{"model": "class-conditioned image flow-matching model", "dataset": "microscope photos of single blood and bone marrow cells", "train_examples": 97085, "image_size": 32, "horizontal_flip": true, "conditioning": "class", "arch": "dit", "objective": "flow_matching", "cond_dim": 192, "targets": ["cell type"], "num_classes": 17, "cond_dropout": 0.2, "logit_normal_time": true, "norm": "layernorm", "activation": "gelu", "mlp_ratio": 4, "head_dim": 48, "fused_qkv": false, "qk_norm": true, "dropout": 0.05, "inner_norm": false, "patch_size": [4, 4], "layers": 8, "width": 256, "positions": "sincos", "optimizer": "muon", "muon_scale": "match_rms_adamw", "lr": 0.0038, "momentum": 0.9, "nesterov": true, "orthogonalizer": "polar_express", "adamw_lr_other_params": 0.00083, "grad_clip": 3.0, "steps": 11600, "batch_size": 128, "epochs": 15.3, "lr_schedule": "linear", "final_lr_fraction": 0.01, "warmup_steps": 1160, "weight_decay": 0.03, "adamw_weight_decay_other_params": 0}
Rows from block 5 of a small class-conditioned image flow-matching model, named by matrix and row number. Rows with one number belong to one neuron. Each number is 500 + 50 x the weight over its row's rms, rounded and kept within 0 to 999. All counts start at 0. Numbers have three digits each.
After each neuron's rows are labels from the 100 images, of 14976 (inputs lightly noised), where the neuron reaches its highest value: "top examples" is what is common among them. Only what is clearly more common there than usual is listed. The data: microscope photos of single blood and bone marrow cells.
# fc1: MLP up (model.blocks.5.mlp.fc1.weight, 1024x256), inputs 172-255
# fc2: MLP down (model.blocks.5.mlp.fc2.weight, 256x1024, transposed), outputs 172-255

fc1.15:457418471500566507442507431451500578446545590554541478398483507582520554491518506498494511492484511579511470520472479551445450535508522583528506519451516473444520406528438475487486498491452493497420504470554481534481538525509453460445478460445626562552
fc2.15:531577404455512480461532562431458448461457471419527491550475527566466460466505517586483504530418432496517548531523533445577423554572521559527528477455415541507538584487556505502535584540513520466515505487466533550444476469545585478406506487500486610410
top examples: cell type: promyelocyte

fc1.702:462550510451413543475573432465496551492528483478467499573488487355400427528584502518464558379614523477536488535488463467435475410554454523495412451531467385490487459484483510538513474456487506532538518449594543497511483504426484496495490498488414479486
fc2.702:446464494512425565495443466545477427424478506507444465442526485405532435461615462493509624480578474444526557470504415425546498520525551456437549562502512514419564515515559488590483510529490530563433472432559476522344555469487476465499422473470427581482
top examples: cell type: erythroblast

fc1.664:483501485424518555502560522535562475481460496505533548497590459569588411489414479496534590578511545510513483503499497466538460593441456568414528516526471610517509538513506543451438477486475492510580463500427509500565453587556524592491528410508448517519
fc2.664:448534524500491602434401551518554452539506495543463460500551454471446581462574508433541552594455530537403483508527574559468462489376530446527605546437542564513503550443512439472485493500479483474446460575499481549522452567563483480495452536526586461538
top examples: smear: peripheral blood; cell type: segmented neutrophil

fc1.364:543603481540521404431555493543512511528538453512451436552501484543483402477442521547479437547465514533574563519425476422491511578554428463439570598457587503506447484450503489403419498580449489441597493475450492504557417542475480448404509482471450534432
fc2.364:574405529483565475530428465514472439516444551472536497455497555552519474522495532497464584461508450382525614495520471485583508566500494485456462427514463374479495477525476555584561446532435491537531448541546587508444475452589479524510459531600557456537
top examples: cell type: blast

fc1.387:485407527467522513576548483364496560473553461594401477448446512452511610557512577500464439489511523526547538584514447521489512426528473516509547472485522584531530536449512468420451609398474446471502476438629421513477489437445535411573474486548521480404
fc2.387:465499524562476585469418450401582506532429563426529558401485558443453403507522555530434495500473504458479568522451463478500514414501526473523432552452512584532508464548575520540513468483490560564485390484356570491480467503461513432475456449479514567568
top examples: cell type: eosinophil

fc1.422:468496522476484477456457471502469521551579555516487471472516405536410656444496480513472570500506522456454477525514411591507440552505458483543506479472473566490483516429529498422458532488483472434477491555462466542457430481583453536354476496475544544492
fc2.422:469510530495533486473454500444539395559549443468534522430518488484423473461456583505475537413432551552546472467490385500510490405467424511370451429575493451358501493499524502595574488480418560473487458509518542518484429531535468565513560510472482405590
top examples: cell type: artefact

fc1.467:551456527499545595471551421482574496578527498538444401551409510572535523433466480542536470479494559520472447539586536573538471508519379514581582536551520464423491467502463454553531474350470457521544452453478483488543535552547512459471539455526521507451
fc2.467:606529555506530503464405509554497520554532475598409567508453570544478464521574561455493425499534531555575448509452545435486516519506550540626478446514536528518451539439491510440502468444458477488525477423501546621503478531453502553420604518449469515464
top examples: cell type: segmented neutrophil

fc1.44:492416541546482622473531524522490495531483488566501411575577490427536491500592426534492488404568527464558423454521488502467434514507442479435452401513475545508523498440538482424553510559522452443549456572553533515549489485492410548540482549543489505435
fc2.44:428469485519505608390513482477518520486507561515544487492549526577430533457450474481548552432495516613444475507569520497491474492446568375593498526495481508504478531459473556525510519563548540528542399435515509493588411483466565406525540524481476498581
top examples: cell type: erythroblast

fc1.444:504531451486551547448517553475426481465481450549463516431479525499496565606491497427550569440505500555451411465553498557485479548484481518475533399545462466578607397549411537398480583555539521521476482400510495530417554458514453493480530485456505446536
fc2.444:451516469508554508455536488454523498523432529429497530535525490525527533530526456471479603471427441528453541458412497557444522506587561524542517527456499544547504566522493517479424542496471461595519419460468541444624361519472473470456535553573485556449
top examples: cell type: band neutrophil

fc1.312:469455494569544460482439555457513564494554488575483524429557471528471512430504523515504507463471433541555536608589560402461389478527509587430399456368488465427462502520465471565416526550438533483590467517508580495436511573578401510472484498453439473551
fc2.312:444596511483584469522539463443489396511388488498489552508432487570525530449523615484565516541479476429583534539393434491529494469578466531473528484546509471526446421445503518465579372480543431542483524463477484496423358502535540520525542454474532461470
top examples: cell type: promyelocyte

fc1.616:537495482490517466456505474502489524529540424430532574610489519539512597465522545516525553432466473508578524503500482423538401494501579514583493513406476384569561519459482523435473425618487513587501475532505454564462407538481635453426508540494595555532
fc2.616:577441480487490493557504518411582479456415505454527443470479574568535471471510485450619481403582486482559507482519551435537488455455463449492574512566469338466500489490623491536487404492515499560517395516522582516479495468522456505517516461548444435538
top examples: cell type: artefact

fc1.653:471531514515488492525483611510530467544483471511474561523540585557536590488515508498455435496516476491464501567553442503506505502470461533552413431474577554495504551457405522470560400511448533535571498506542624435470595433550477463522489475475544609453
fc2.653:566428450456541552497502592548476488463536447446493475490498426480504454497382475450466551516476477519632485535518467520587529493557439595557604472432512433500484577459436535526570554536525510455441484475442450491461501493486540446568535608479491429519
top examples: cell type: promyelocyte

fc1.499:547483525495548550523523422512565494517520590530555567591533536418557493453487455532544456507442533450441602473539489521565483372540494531499458540530539565553505455536550555460591622551504535439454485531623484492469543524366466517502526554487579503603
fc2.499:475497463483451519544488550580506427553477508478435525475506502485674510399464465480538469552485489380529496500421430528545488571549489516517545488494592570478470460517445528394439528509650571513494454456492554488515409498460557538452493467488535477508
top examples: cell type: promyelocyte

fc1.157:470479567586518546503488579544484436502539488490534493497632492434591477462463534525541555467493507557445453416481456545431473662516434469562487535508486427529464552545492526490631564512490505572491500540404556501484507513506441484453404442490456583492
fc2.157:445487405551506579567607449597502510548536529442524494520516517391540440526564504510497527485547490553425496422610527504442417582469523469483511512575443531512568454466554518557472575493528498401534469559514455511505498538563471509524361459477472554440
top examples: cell type: promyelocyte

fc1.432:477488475421554579493487506487435537553614470447502463559583519481539492521489476558552619507478516465533527569495524421528536488449571514530465533497540473467431579468465511555518507493539511415494502531547481497402479529479560447531568488521490508455
fc2.432:529498439510532539556634593474536456427513509535446454513500511430477529432467457456552446496569450479469473430456559384566563493471480483539540500486518517421568528477475497468496435513482493482484532489455475512432453426496503485548529578534394495445
top examples: cell type: artefact

fc1.447:552489496453576500544455537545533588456505582498515515542496535422399515474583441423527457470491580456432491466524480512590454504577558446472548527454495540492535544457525492509511524521506541457499519586453463494420383558475507559487489572486476499525
fc2.447:481496533433555494480491565542529486511406485517483510494496459380548453438521512602475568461531472474389523478464575557461473551568478461576434425497452572546520479565505561555524549496444560499536484556556551485462497457486560533441467499482572542443
top examples: smear: peripheral blood; cell type: segmented neutrophil

fc1.619:531568523486502544474436527587495540405519560550503563497455500458491515415496572436482564498566593520475528547468448441626385481498578434515521542458426506480623577504456503412535645457534510369504512459567475574503587448497451505466494465501526462536
fc2.619:461434488499454531528419496515481413439478357411462387423494449392520473424502473518555450457467477551548545574560492502466483467462418506468537486498585441516531524473508641547526450465515468588498431537431584480492567577539555493462465597605494520480
top examples: cell type: eosinophil; smear: peripheral blood

fc1.673:474453397461506425504420437468485426448528438531490462475570496532475630550522508509451514461446406529502558587515483554493488450454578519415550466543478525435481480524470444528484464502536443512499509471602423518553578585488454508541541412634516441450
fc2.673:523483489435434519537432487465499556539430537550531525503417520541452522575530523378492414542509532536563522449490474463536566456437511453509565456479368508430510501482489465527545455541495582493531420510536558526492454456470394574415551485495579532559
top examples: cell type: lymphocyte

fc1.427:558620579521473525547479524520475473497526501448434535508537454452545543527531416540521432533537486494573474613409592504438522465518508540440406510552479500508614488494442506479425499588482431526572518473574455470493545412538535412556509559628600432518
fc2.427:582516497447501478506518571466529480526553580440477514494439584465511479422485461467471484449618491554542418471545489445531469479551459569474533440521507512420549503500444493456480495546473494500514519416503458505451447491524540510491475406460474353551
top examples: cell type: segmented neutrophil

fc1.744:496589490505475545489427553458536476380526404532564498440491449500515513528549451504436558520462494451486412488514416484620531493479533514491487514468480509497603522488562464502395564400479474497442459523529546491449432521535446592505598505539476480430
fc2.744:447475487483527473493563440514528507513425461370525518545505518472479485516452395449506512440510445477422415436464507530495522525483461506460559472462473566537553429534416535529511494543439506568565477478515457508542511421546585474471570564475551363506
top examples: smear: peripheral blood

fc1.559:429484522566540486542459486489516500548462535560464380487550436561539524479483462532463578381461542475509502516510457474512486511445418495529628456531538569502494601415521483500514453497487521421541435563556536519499468531530563575508475561558531537555
fc2.559:517579510469605355489548547463510533503493541563480480474472452562510493590481484603534551504479536502570564588510551573481443517478443577558568533494507446540480500495421473468526590571625541480562521588519492509413535535494474554463554535491452450455
top examples: cell type: erythroblast; smear: peripheral blood

fc1.463:527572533581445501477496460588544604505465461647462532527498487499481486505539542591435513533607521525548459430519477503468460488494522463462597486586500485413617546444471511522480527448426543538528562458558499500465430441510530452568427521498403415543
fc2.463:510529531471513443525494455419449511525433595416413406487525527526488549553489444522537577446412449483571431458466670407470442496486495557443602464566505454471519526413477427559501481508494534513524459411462472567426461550484485496533554417494494518499
top examples: cell type: segmented neutrophil

fc1.331:455468495462546465530548473494460513506507479490470541562572488473389511431517489532388431461522485543530543490611486565564511489507525537495504404471487554430523444514540537435424498585443474466448408504485523523574538513457541498479575470548525499430
fc2.331:334491506531575614605422487602512401523506489430442560496495510451588434501519518465362467440561557501488564528429480540449479434526432475439561516497573598551527575586443519503522577481555472594526426498471545510546452444484584585519529483540578532478
top examples: cell type: lymphocyte

fc1.378:553534552466481573515474498523532473523499454522530384481390541487519467486613416528462437515619474510475617502480535435518516546602537477491543417353441482525546448466470477455521518457487425508608465468541430486566475542541543455535493568534386506532
fc2.378:490477453573539461473553453474568511447449456469514614588485521483475546471461453454537554622538345458467557432556540532445463598608398529500444482559478448480540592568444520509503511450475554432430456447447516504580535556532432542575503494546441515564
top examples: cell type: erythroblast

fc1.229:505507475552494506537597534522435481592601465433446497430556419565545383580414510458471589555494429511547510523436521402451507597523496491434506514478512436551527390502520416408437418437428486558521508528393491488535502444541475453499524513528428468465
fc2.229:493454494499496598555381498544523464519403470575533528460484406569529540585531501558437573495432537466576577555489499515630539586579519485407516497483586366482606566434536554471410534562535584434516469437584524453553503434452499522520523479529503533500
top examples: cell type: blast

fc1.684:554442481493512501552486519555581465521556518528440463451405494522525597502404480465535484548458536504492506469459456565525492594485467436509512516548541534565487546526527493405557552507516489489485549409438500544564522477531557511501600530456559596533
fc2.684:481548518499505498564391463574563533478423524561499545452483474499441473485573430549618498500430494472410514483519428381454535526481507403576441450418496594473530481538456501413394446490452529465498567365532483537484481470590581468513624561541456599429
top examples: cell type: artefact

fc1.554:509580547401410489493470561537460500575523432467557488519376469473466490518573539482459476517456431436558538457459582448424485538543522489485494547466462431526557528482497473520530458530572566450498548448491425439582535471518462573514428574506516467503
fc2.554:523451484602461484503496438493426511524556541481548498514480451458512443528424518582452399475438471554475491423537443489555526506572463517459544457585505480458636495442512528473425537535464431450531566512467578442583463562540460455507384429468451412458
top examples: cell type: segmented neutrophil

fc1.694:578534585499516520460496467481482539426505461563509461525474509643479453549463588497532493534504581490589505475572527466518486450449476556616461474520447501486393462554526524476474452511494472522488473438440531482522527531477554568387465419483420508494
fc2.694:552619398480485551396457485623457558515497435447488459529539547640502576580544539447543379527500433531532517469515515510501448441471522595579469484417458464579537450468465462492514543518467480436478486594494537555506438558564525522561488494541499487481
top examples: cell type: segmented neutrophil; smear: peripheral blood