config.yaml
horizontal_flip: true
targets: ["cell type"]
logit_normal_time: true
layers: 8
positions: "sincos"
optimizer: "muon"
steps: 11600
epochs: 15.3
Rows from block 4 of a small class-conditioned image flow-matching model, named by matrix and row number. Rows with one number belong to one neuron. Each number is 500 + 50 x the weight over its row's rms, rounded and kept within 0 to 999. All counts start at 0. Numbers have three digits each.
After each neuron's rows are labels from the 100 images, of 14976 (inputs lightly noised), where the neuron reaches its highest value: "top examples" is what is common among them. Only what is clearly more common there than usual is listed. The data: microscope photos of single blood and bone marrow cells.
# fc1: MLP up (model.blocks.4.mlp.fc1.weight, 1024x256), inputs 0-63
# fc2: MLP down (model.blocks.4.mlp.fc2.weight, 256x1024, transposed), outputs 0-63

fc1.162:628624463505531565502510496445474530495474449527412601450503480523484461535432476541520517521483447436488512552431562526476568467571514387475490498542506532404618490518559540428508523486488504
fc2.162:504533622476517473470594532578450464484448479535561509499463480469488482497539548472474553510510460467488465542457444602477463473413537451450571460513532523493502445446540513490428459553463488
top examples: smear: peripheral blood

fc1.208:562534480471465460489522494517496504467464471480439457499589555577507425591418580562511495444468587517510510448547541549598558466427433510509467474523481523517507459394539602463536552483522420
fc2.208:468551466479529381433519503554447538456526523530466497434408466553489472587475479369493468380471601499460507475463485522563487470550451468564431499504503529534430531591537469519476498544610421
top examples: cell type: segmented neutrophil

fc1.223:432431495510562496533524508491445449422483558626529534501570477572489513517517514541444560484513483561489522470540455422560433488531548445557561467474534525567503412509495564481522532471556538
fc2.223:459457470496349521547491402427436451517565483531481513486482473448549496518469484498459473389479558491441516455535523519508507488547480501493535476441599534512522517471541383550477500489549446
top examples: cell type: segmented neutrophil

fc1.457:473497460469479445445462469572512472522489509480449443474512462362572522561583502501575567454512506518480453518475542414492498491555518382468485485479437449536358463457524409488516458410463497
fc2.457:552495519529592487489486426450579557609548511456494490454504518600484501477524426559567562446499451455476450482492524475519559573446616501511514476439444345412527503513614512510453531522558443
top examples: cell type: segmented neutrophil; smear: peripheral blood

fc1.152:495513435446451615473519539476499427445468482561508495447513567419504573555500499463501467549586467427480538457438496523421509468447513484542578544556369451557505558472523521466515474614533510
fc2.152:544422499469501614572471580487513512565603494508467512510538538418451576533472558475555541549493525526513520546439467553453446545549467466547494561512469422462507551539529490547445490434449446
top examples: cell type: artefact

fc1.285:467509529532477476449407476433558455517515513517482468507563576480534491485544472481422568424459463597424449517502465586444512534430511586516484416549413585552368453529427521422456465442497468
fc2.285:438463480515529484466496543471524591509447392530424585474477583439548510558630562624524491396463516617602479560547470510506503516525366472535472509473464484449560526565539506523486503564501398
top examples: cell type: segmented neutrophil

fc1.234:533482503489522495404531507509528499589514545417493517493519554563541480551515466542445537539499513540589519503403530592562591526501512537488597526475472512499554503533531483525433535522485525
fc2.234:511485510481512521448472590535549457506506504456471468441592586467500433439448521478433527569492429617393488523551570512477493551523523444496535509525490496503530443534486513536503453486515477
top examples: cell type: segmented neutrophil

fc1.173:487523435511523544554552472468576510591423477465448531503533545501567457512417551541581564512546569463508559593460551490524546501420500668467491518602525584499530517528555476512616632474456444
fc2.173:469446520405459451479457481485572555448607488508506557521506558602543483549511519469545506493546561442540494506588612424468438516588490455420388512567490531464532477582504521569580553502507483
top examples: cell type: segmented neutrophil

fc1.288:538547526413558529470484495526524530597495635460546576493464500497631566473401449541543564497559518520481470440500407493498436502473512574493540432570522549519493440508503573465610449550584465
fc2.288:451500505468429472493530495515521457555485458488430503461598557526461511400442605509529555529484515543537496428516404516463539479600506488459484445538582514498394543555538449429600525474543495
top examples: cell type: segmented neutrophil; smear: peripheral blood

fc1.95:522446469548535461436455533466525377420502575501476556472605444453493602536427541580451483552482466512535499473497494481475524514470544540526451475512579534503440521474518469501473408499475558
fc2.95:489494544454448361621470529474548485529528492514543475488424405473550507538471487532511479526492501539430479535440548458482461524631461494565453466513556549451504550467504489540498488538489554
top examples: cell type: erythroblast

fc1.1:521514516470539443538498490576543468574488555500522513503407530421521424480545422565488411430613433559508560543500524518369545568506521481504451480455426486515492542521526459503516536499488396
fc2.1:486482560547499537400532483445448495517437535500502466552491447605457489506553518517509446519495471495570513483491534442530563512480521462562618472476493575387515452516471528518540537585435406
top examples: cell type: segmented neutrophil; smear: peripheral blood

fc1.436:415474508539636479588460403519482576480470545505576524566515481531443537608505483511508536574554543477528584546423494497584440499614513623540438572484490540536472472532459487512489433478489381
fc2.436:650481508452419551455586478504485552510472549589490556571479429551494502554530568496538510465498570492471484537631534516552582489368423502473403578496543476548454494454477494492342495414539448
top examples: cell type: segmented neutrophil

fc1.50:511500550428601531517444568557410488444542464531485485537444452542557479491559613480502511509478494417461481536542461547532517549433460500501548497532484491474496508631532544442548421509510582
fc2.50:506503574467410579536432554587456535529427512493526504500473532507463455479500487531541512508491558419534494480507430491452556653611469519471578527494577523498452516352447567478468488536527626
top examples: cell type: erythroblast

fc1.348:524450502508566575525488514427486465543544474479615579507515504490445504457487517531543480474427569528437530472510543520518595468528409480562513537544460568553361487473543580430502573464480482
fc2.348:459556508573481563544449500561440485566568517408472458421520466491502419417524538508536506497470566507525487466621461496484498444567502426571501446452542499611572514493531494486567476488515585
top examples: smear: peripheral blood

fc1.653:507508478480524497493474511474499472483537461592440583479520497612421482467389524535524564537494435524483587451517481487585543488477501436542527501479472512451496557562481472536497520492516500
fc2.653:462498534515539456557433533508456446452463420569618509414467569548541486439506451445527519513478463546455507448500486439435437543580545494521557469517425472448501553475503497524527483529581475
top examples: smear: peripheral blood

fc1.13:423452529452441501469502469555475459478508430521495549465517481534511534491387447501460568545583508541472628374400484578533404407463484472549554409573597487467510532592502510546423463458519392
fc2.13:534419541547554524574486462495546542556482432499498428476487495539546559548484506455511491594510511576468480473605519570528653480542431491540591432524447546526508516393490441501466494545454384
top examples: smear: peripheral blood

fc1.573:482511507520488489443518496497490444514470554521540460546478495450445585570568519474527514508502548563497515524451546566444591505499453476462545537469468549553444468470544498560663500555567460
fc2.573:495492538557481527476464493545500529421515531433376518485471440518528617483409374451510528498556566479565505556519605419492414576512493464509575587474452532529411463548517483515498505471580509
top examples: smear: peripheral blood

fc1.107:553478432524561470474471508482555444408521390537546487529482495645524547469548571626609463529510509508484573446584528546452605486430531476534429507518557505486497507498522507439477652466479548
fc2.107:524473440523441497533500550431526550566506435463468487471535494508535577472485467422565481526529497471539484508455487590499486495583503524492430486518542437484456484434545563425505474531494611
top examples: smear: peripheral blood

fc1.239:427474441523575400460457560503651552516601571459548511490541536532563615443503564473505457380549465444538557503542500561456548409502616542517436499493415499471530553462480449585595498545532495
fc2.239:483437502432525475511532525562542480404449488512491561506456445521486414443495465545549493461547399472474514482455461504503516516408495507483530436438593498523517432515432462546514509514564498
top examples: cell type: segmented neutrophil

fc1.474:493467424532476502592486503500528586504437492570539597458530459397539522478552507511454485520540449421494525525520515493443546568520515299544555492509459557424494471548462536492550500424498531
fc2.474:532463455500488477514515455548502532465482442443395426496528512480425550449557535434446481550487428550517472578527503481465380532527491477574514467480559562422535560446506546568560499502453534
top examples: smear: peripheral blood

fc1.468:453544474479555525468532562527507500530500458509455565410439465520407491533555474507531481458545478535457529465477475516482417553470470553466539564493499530444474545516618465594506549477493525
fc2.468:453505425527401546492633547545423498517577421523494590449518468439532475526530483461534566449426505547556492516495343523504463542500511456466539519472477439549500608471437610502461536438556485
top examples: smear: peripheral blood; cell type: monocyte

fc1.511:519574514480453390446552452416485577539554586488597471493527580470568554507502445458590595527533549420525482517511564528560479488512536471516512552571455511437500521547483450470479480590546518
fc2.511:418486516480574400550541510449435480486459511483427549583438547469487540442488475533544583487497487411484467495496540453443478518546413497484533546539477545516510459467524492510500537478592606
top examples: smear: peripheral blood

fc1.131:472408523472457458523540538498532482468544535423404528452394473462510512462650529485446545509517481602516504475478444526461502583506419447502444434447501537461550516554510509513481568550525434
fc2.131:482454448512553471478603479440657521528491590472514476504497471438557465458641471471476478502468404613478525480498490516444543622545517470515476451491483526452488506380502450430466456484575477
top examples: cell type: erythroblast

fc1.527:449524498405568490560570487558431480435545517450463556471472509556462505370534557486579556590522476477603518543500510522551435465518456412493527427482535460454491462521519429500487479464546509
fc2.527:459511538520528595452430552520472487552469567448479494592515435482524501405477472406502566471454442434430508479508578485522491472416528492518514429517449507568547542437501484421491454406518484
top examples: cell type: erythroblast

fc1.660:448492405455499503465589471561532472493507463475514464429538501517502551466536429499447481575491646465572435582496506446517447481497459486639446431495474442498442321515417504494561508478520497
fc2.660:478516359481529486480605500541565512503526414511466490428438441479519506475475478476488507562485539423493522447482549469559523467437526549617511429485530452475452403536475462530443513519449501
top examples: smear: peripheral blood

fc1.514:414520539538490542520509457494515486558567565444512508573462558520468510467527429546485497514512500606423544463537472537513547517513484426537551418538495578544523566417551575597503450464469553
fc2.514:520527583466507538515508459509424446449436569447508463593474533453494525461502562457473490512563482533522577539478513557399428515539528457443595429562465471577572555563479483559487494494490546
top examples: smear: peripheral blood

fc1.373:491612613405484479436481554515435631519462461508470562465555563504465470528522593589500530541501401607417475467479550524539564518481516574519467490489499478536586552536488432449464521456548520
fc2.373:487512612582502419606562499550459506524403490452628469490431576589538485506458503393502512549483341559506455498464570509486481515573527505507439536499406470507475451463481560480498521474572464
top examples: smear: peripheral blood; cell type: band neutrophil

fc1.287:546529446603452593501564527481471402534461448529475543478475572486489448558492491520432439427583507546458507498440457497487543501424570457472530459451558556484526525505539422468531524470421592
fc2.287:436569543478563544449590492525444547505510480458459574391506498499482496531598568556394556383531468434519496518502447569471434536651471524530437419456505520497567529596501438400484574489537550
top examples: smear: peripheral blood

fc1.546:463412526448594576497515539551556498468540513553505476550488497461532423448585500553451531615486606518526518465498529503565490529490533489604484519479494540515508599477562535507519548466497506
fc2.546:568466476486461589496444527519503473595513527469558514550547461411523480438539509484471464488516580515542474477621545484430603565550471498534471434444456499524504495581488498542473449455576495
top examples: cell type: erythroblast

fc1.37:505486489542424512472538550543448491410548535530480519451446566479476411517456415533516550418531553536545491439537472526448455494555487674439428510446495526514486459542552463524506467551499537
fc2.37:473546491497561554541479538445456439469428580502482476564519525563462412529475580514495491521512547447444532488526468621440523404411478400475488447431425485443514519449440484497408511511492568
top examples: cell type: artefact

fc1.389:472533352493445499477482597503463422506458446409496525543511501427409502527466466530415547549562479499487578490499411461486503433476445407459522556383439532435485487484515518471546538438469525
fc2.389:496495371475523542489477596471459540543497464488511469574403535485558560520450553480437552571479444483562432487483433471523418435496444551460556566418514508397454557536502527459413573583479585
top examples: smear: peripheral blood

fc1.290:440467490499615535416454421524508518494419454561519506545495484585466495532367493607570511545471534512516548502495506497578509457559506485559598497550559458575494552488479487501590514477497510
fc2.290:611489528545400532534459482491574550425589490501496423434535460556564523539439490442561537564507565539446516503484456520484482511421543459505592436525484561540505490466489428512535582531508557
top examples: smear: peripheral blood

fc1.121:572448550450530511481517430446368484438444622516524531469486497492451447472489516447502591483438452442471451579522520521521379544586439507450483521477447536448494542531498557492444558478506447
fc2.121:467484540564445522525481513437459472506580486476528519455629540525498520478464463493540478439523570500552438575496576577533555515528448500458469487458488516510456421525542481452447515453622536
top examples: smear: peripheral blood; cell type: segmented neutrophil

fc1.93:483512539501481545488486417571435543503558477527392541499553513524473503517501554438405487517546435577525446513524560458505500433518461478544495515522423455486592529532454483430409501592500515
fc2.93:502555523609498515486583369589516457487580414487572462469477562506566493511360433419445527524498459605528468452537464541521546514543523391460526508604553518517452468566553492478484517449559432
top examples: cell type: segmented neutrophil

fc1.610:562520535462524495434516402413499475421516495502536497578551484619439594396494612462427500546447425525511497529508460428539474499536522590511493453488572495481600541606592430475553390520454548
fc2.610:528469548549492492501476519425563570466538460496616468559567554483603638461473512568451437613470453515469537507512455451518508492408458532566486478540477537543555638434489439571519548485479566
top examples: smear: peripheral blood

fc1.426:469577506562606398438499519463644520527503507525601499421519493486547457554569482504437454573536557550449462534579558548507474495479522468515486507438434560487564398460489528546389433581440474
fc2.426:486534530455396470539487538442544510540447520609372410452503515458505479518539527467458466517540564474590514466503519501531579450498455495521531489527551497481541484575502498433506523494426561
top examples: smear: peripheral blood

fc1.244:489509459503517542530554501476465537516528529569601536553526539521528460589494430449597467454450447512422387474447517481451455494489478536424564511524426447547480534518484475519529481531585506
fc2.244:534566464572503615501452534532510521534563472530487486490495539482535544512517555488523564488498507517546478466546510488406529515551475485546485441472470503567506487472438470513388525523483524
top examples: cell type: erythroblast; cell type: artefact

fc1.264:480494534445596520510413522479538461439564458501423512576543451496478597468357518468497631510451492608521504397527521472487564401417425533521523566498484472432503484589513527518552469442516446
fc2.264:589501535519436425485519508478450518461508502496477564490555439589424539517523520478467477558499514512359486544419704519550543501514561491507489469460502539479470481524426493527520500530520465
top examples: smear: peripheral blood

fc1.170:427462453615554532452496469499594460491569466521570555523464566452457624470489535612615479565496461518638511498459572532473528502546511482464525461432600534566505483453545469519491518493458439
fc2.170:459585482567504512440491473477531472505585554397446482426471447515580408541498468536488441569473509527506485485439543516445495488453515458510565414461394510469515479506501523513509471476519497
top examples: smear: peripheral blood; cell type: segmented neutrophil

fc1.81:533497658500499541525495552399541588558473436520450584407511388483437493444508527506484523459512539508528511468574548437522503457509589503489537425456407512437493511490444524531463412412517503
fc2.81:467499469517426450561496549500505425560458388430517477414542480541495526450647506416482478420499438478521465498529457571505446479468516442568491533532470442449531359441485484467493538474492449
top examples: smear: peripheral blood

fc1.92:424481456493567492461431473571601481585540484552507439558607523568552570473419533514516478414439444551564470507559503479559530503480450510540478588485502518454513453563518549516418456491424537
fc2.92:468552504540516481521468479493549443571531396534460612586474460509484549513553483499521468506487506514478532527408584431548478520575487580502355602518501456464490487521441469478559430552443444
top examples: smear: peripheral blood; cell type: monocyte

fc1.146:517493482485522427465500495474592517520452530507531480437616493510507550476491565498575519463489530517606475507397401493548565562511513496461465441527536481586439431411406506543421452473517492
fc2.146:463510606470379394481489538497511437435477571473430461467477561459459456559548540471571581435501532447494540466509503458417501533402401480436503536536576457505462526476461430477538500444427623
top examples: smear: peripheral blood; cell type: segmented neutrophil

fc1.192:507442467462453522494587472414601452506463542482489495452514513447409582528488473510371520566521594560482453539443510508452436438466455503418547464433483573488501389523465478476406494492510387
fc2.192:497452369452482454459592505504520469500569506519483518506485493461496544525369546554437524575554580597510534470549440500503485500576513501475510588523392562483517524552448455560416477522446444
top examples: smear: peripheral blood

fc1.593:530536458543576443477490496526620533549489573589548512436503466473522499570446539515524484587483400467553533537469510470501492538525471435498434465531504437445539575491472482500462448443493523
fc2.593:427492471514492475526485507547637458450561571587489435486488487532483495543508539512472495546487402481539495514515447552546468512381528540506464421504534520410511529482456594486478478538534491
top examples: smear: peripheral blood; cell type: monocyte

fc1.431:509514487522487462456622442495548555496494451481484473506465505485483505523525540453427497604518531521558503559445481499446465549556530443449524459470454502520559598448497553579588486575562480
fc2.431:465536520502489515406472534458479482506500489555576424525538490488388434402450454547490563507526469530479534554497483530533512492546540462484565408452507494521488507461418504580484490441348517
top examples: cell type: erythroblast

fc1.470:538431482557538373564442434591502500538491482444533475480481445610484388462551470564597445573484527427520549481496417562476513424544451552469516433449420457440531488527502520592530510489607544
fc2.470:508543459474626515505592591541393524505591467536496585512572487470437575568520528487575454432471462549423493565455455503539457539442523529561516459475537556515450489460518590468495490542582488
top examples: cell type: erythroblast

fc1.145:414479507449539527528512436541480508523461441496610460486458524523502505535480592536440538449449531559565460445516451485437499498527528484480616524481505474589562558527561369521461595557464573
fc2.145:552483508486526593584455461464548512453527521492526520506555532500573440565536533562479519545514536487457531586608430509482536507494501501516573482504465415561510539498460582515556555520381441
top examples: cell type: erythroblast

fc1.125:552482460626538446470470491533514451525528513542505473425508492469537437444457487560499431498508467543506503485505484484455477498524517509432447517546369464492481519445457552609499497487530514
fc2.125:438475595545505597530520512439540490501442582474499458553437460489469519465574527504601554491493436455501495513469517420456416586439456467486441535424499475504421491540504494490509473560483523
top examples: cell type: segmented neutrophil; smear: peripheral blood

fc1.383:559487380454459500592462526589437491545536474522523580490452388390451504519510455530400511507502474473464431535479494588436463474426481514459467632562505494524502524475503506516525562469509540
fc2.383:471452474405584496465553512539469524467598490452511376532501467491550444447480405478432507550522535571476488513571486492581415468515458460590404442502490598477426477481501543498457576519437495
top examples: cell type: artefact

fc1.279:558472551409574550516508500461528428589497492502561451461425448537390503395419476535396528525463513517550411464521488515560486493500401480489472470411476545433524542481437486487561521498510477
fc2.279:525557542426578403461471644564365546489479491495463541517576459419436576539563540604511460505494511519458483542378498432499522574444558491526495454532534503553525498574521572505484498521539454
top examples: cell type: erythroblast

fc1.422:521621530365595517525442524543523501411543507507530514499382452557522549488587505418576545416485490537531478569500514575556522464510510511436485576554515579506612584466471516449542436530529510
fc2.422:449630499595394485482480523485450494472521549526448465440502445446565516498541423578537557509506454484499525535492482588492546464533384506377506538573532517524519562468520522391514503523466478
top examples: smear: peripheral blood

fc1.167:470424514492466503464586464580502509464452447495457495535479504532518497473518523464577510540477479545510551490520548518608513478566532399562547402459479532492422519509482457550466455493450449
fc2.167:511480494524527520475567529584502590517511459491471517482448456491506511505552528467582459520503448567535514492517549474468485465481519504589506493488559547434570481405483501511494472494433464
top examples: smear: peripheral blood

fc1.312:519491456551452536461533483500464494481529515403547622496534518442473538482482504535469523398622413536529540537417438570508508548561475307548483480424433485492493474504607528504499460510408457
fc2.312:479493445403549505520559493548474515519435542493521544546534522451487607504536509462393465436487401546471374536565481412549426537423455552547459461490455503466564567582666526568465472480419461
top examples: cell type: segmented neutrophil

fc1.385:516450439476468517482490556540425465401539411424448416459516508594546410491477528508482440405537477541485551471502495473495433494458483496456601533521543516576488407472586517528633443487433500
fc2.385:468399408497524506500427531591474539494420495450470611498556533501477478449491531450453570436456479502557479450528528627387601500498413467443595549472436509527556531457515481540516461509430540
top examples: smear: peripheral blood; cell type: segmented neutrophil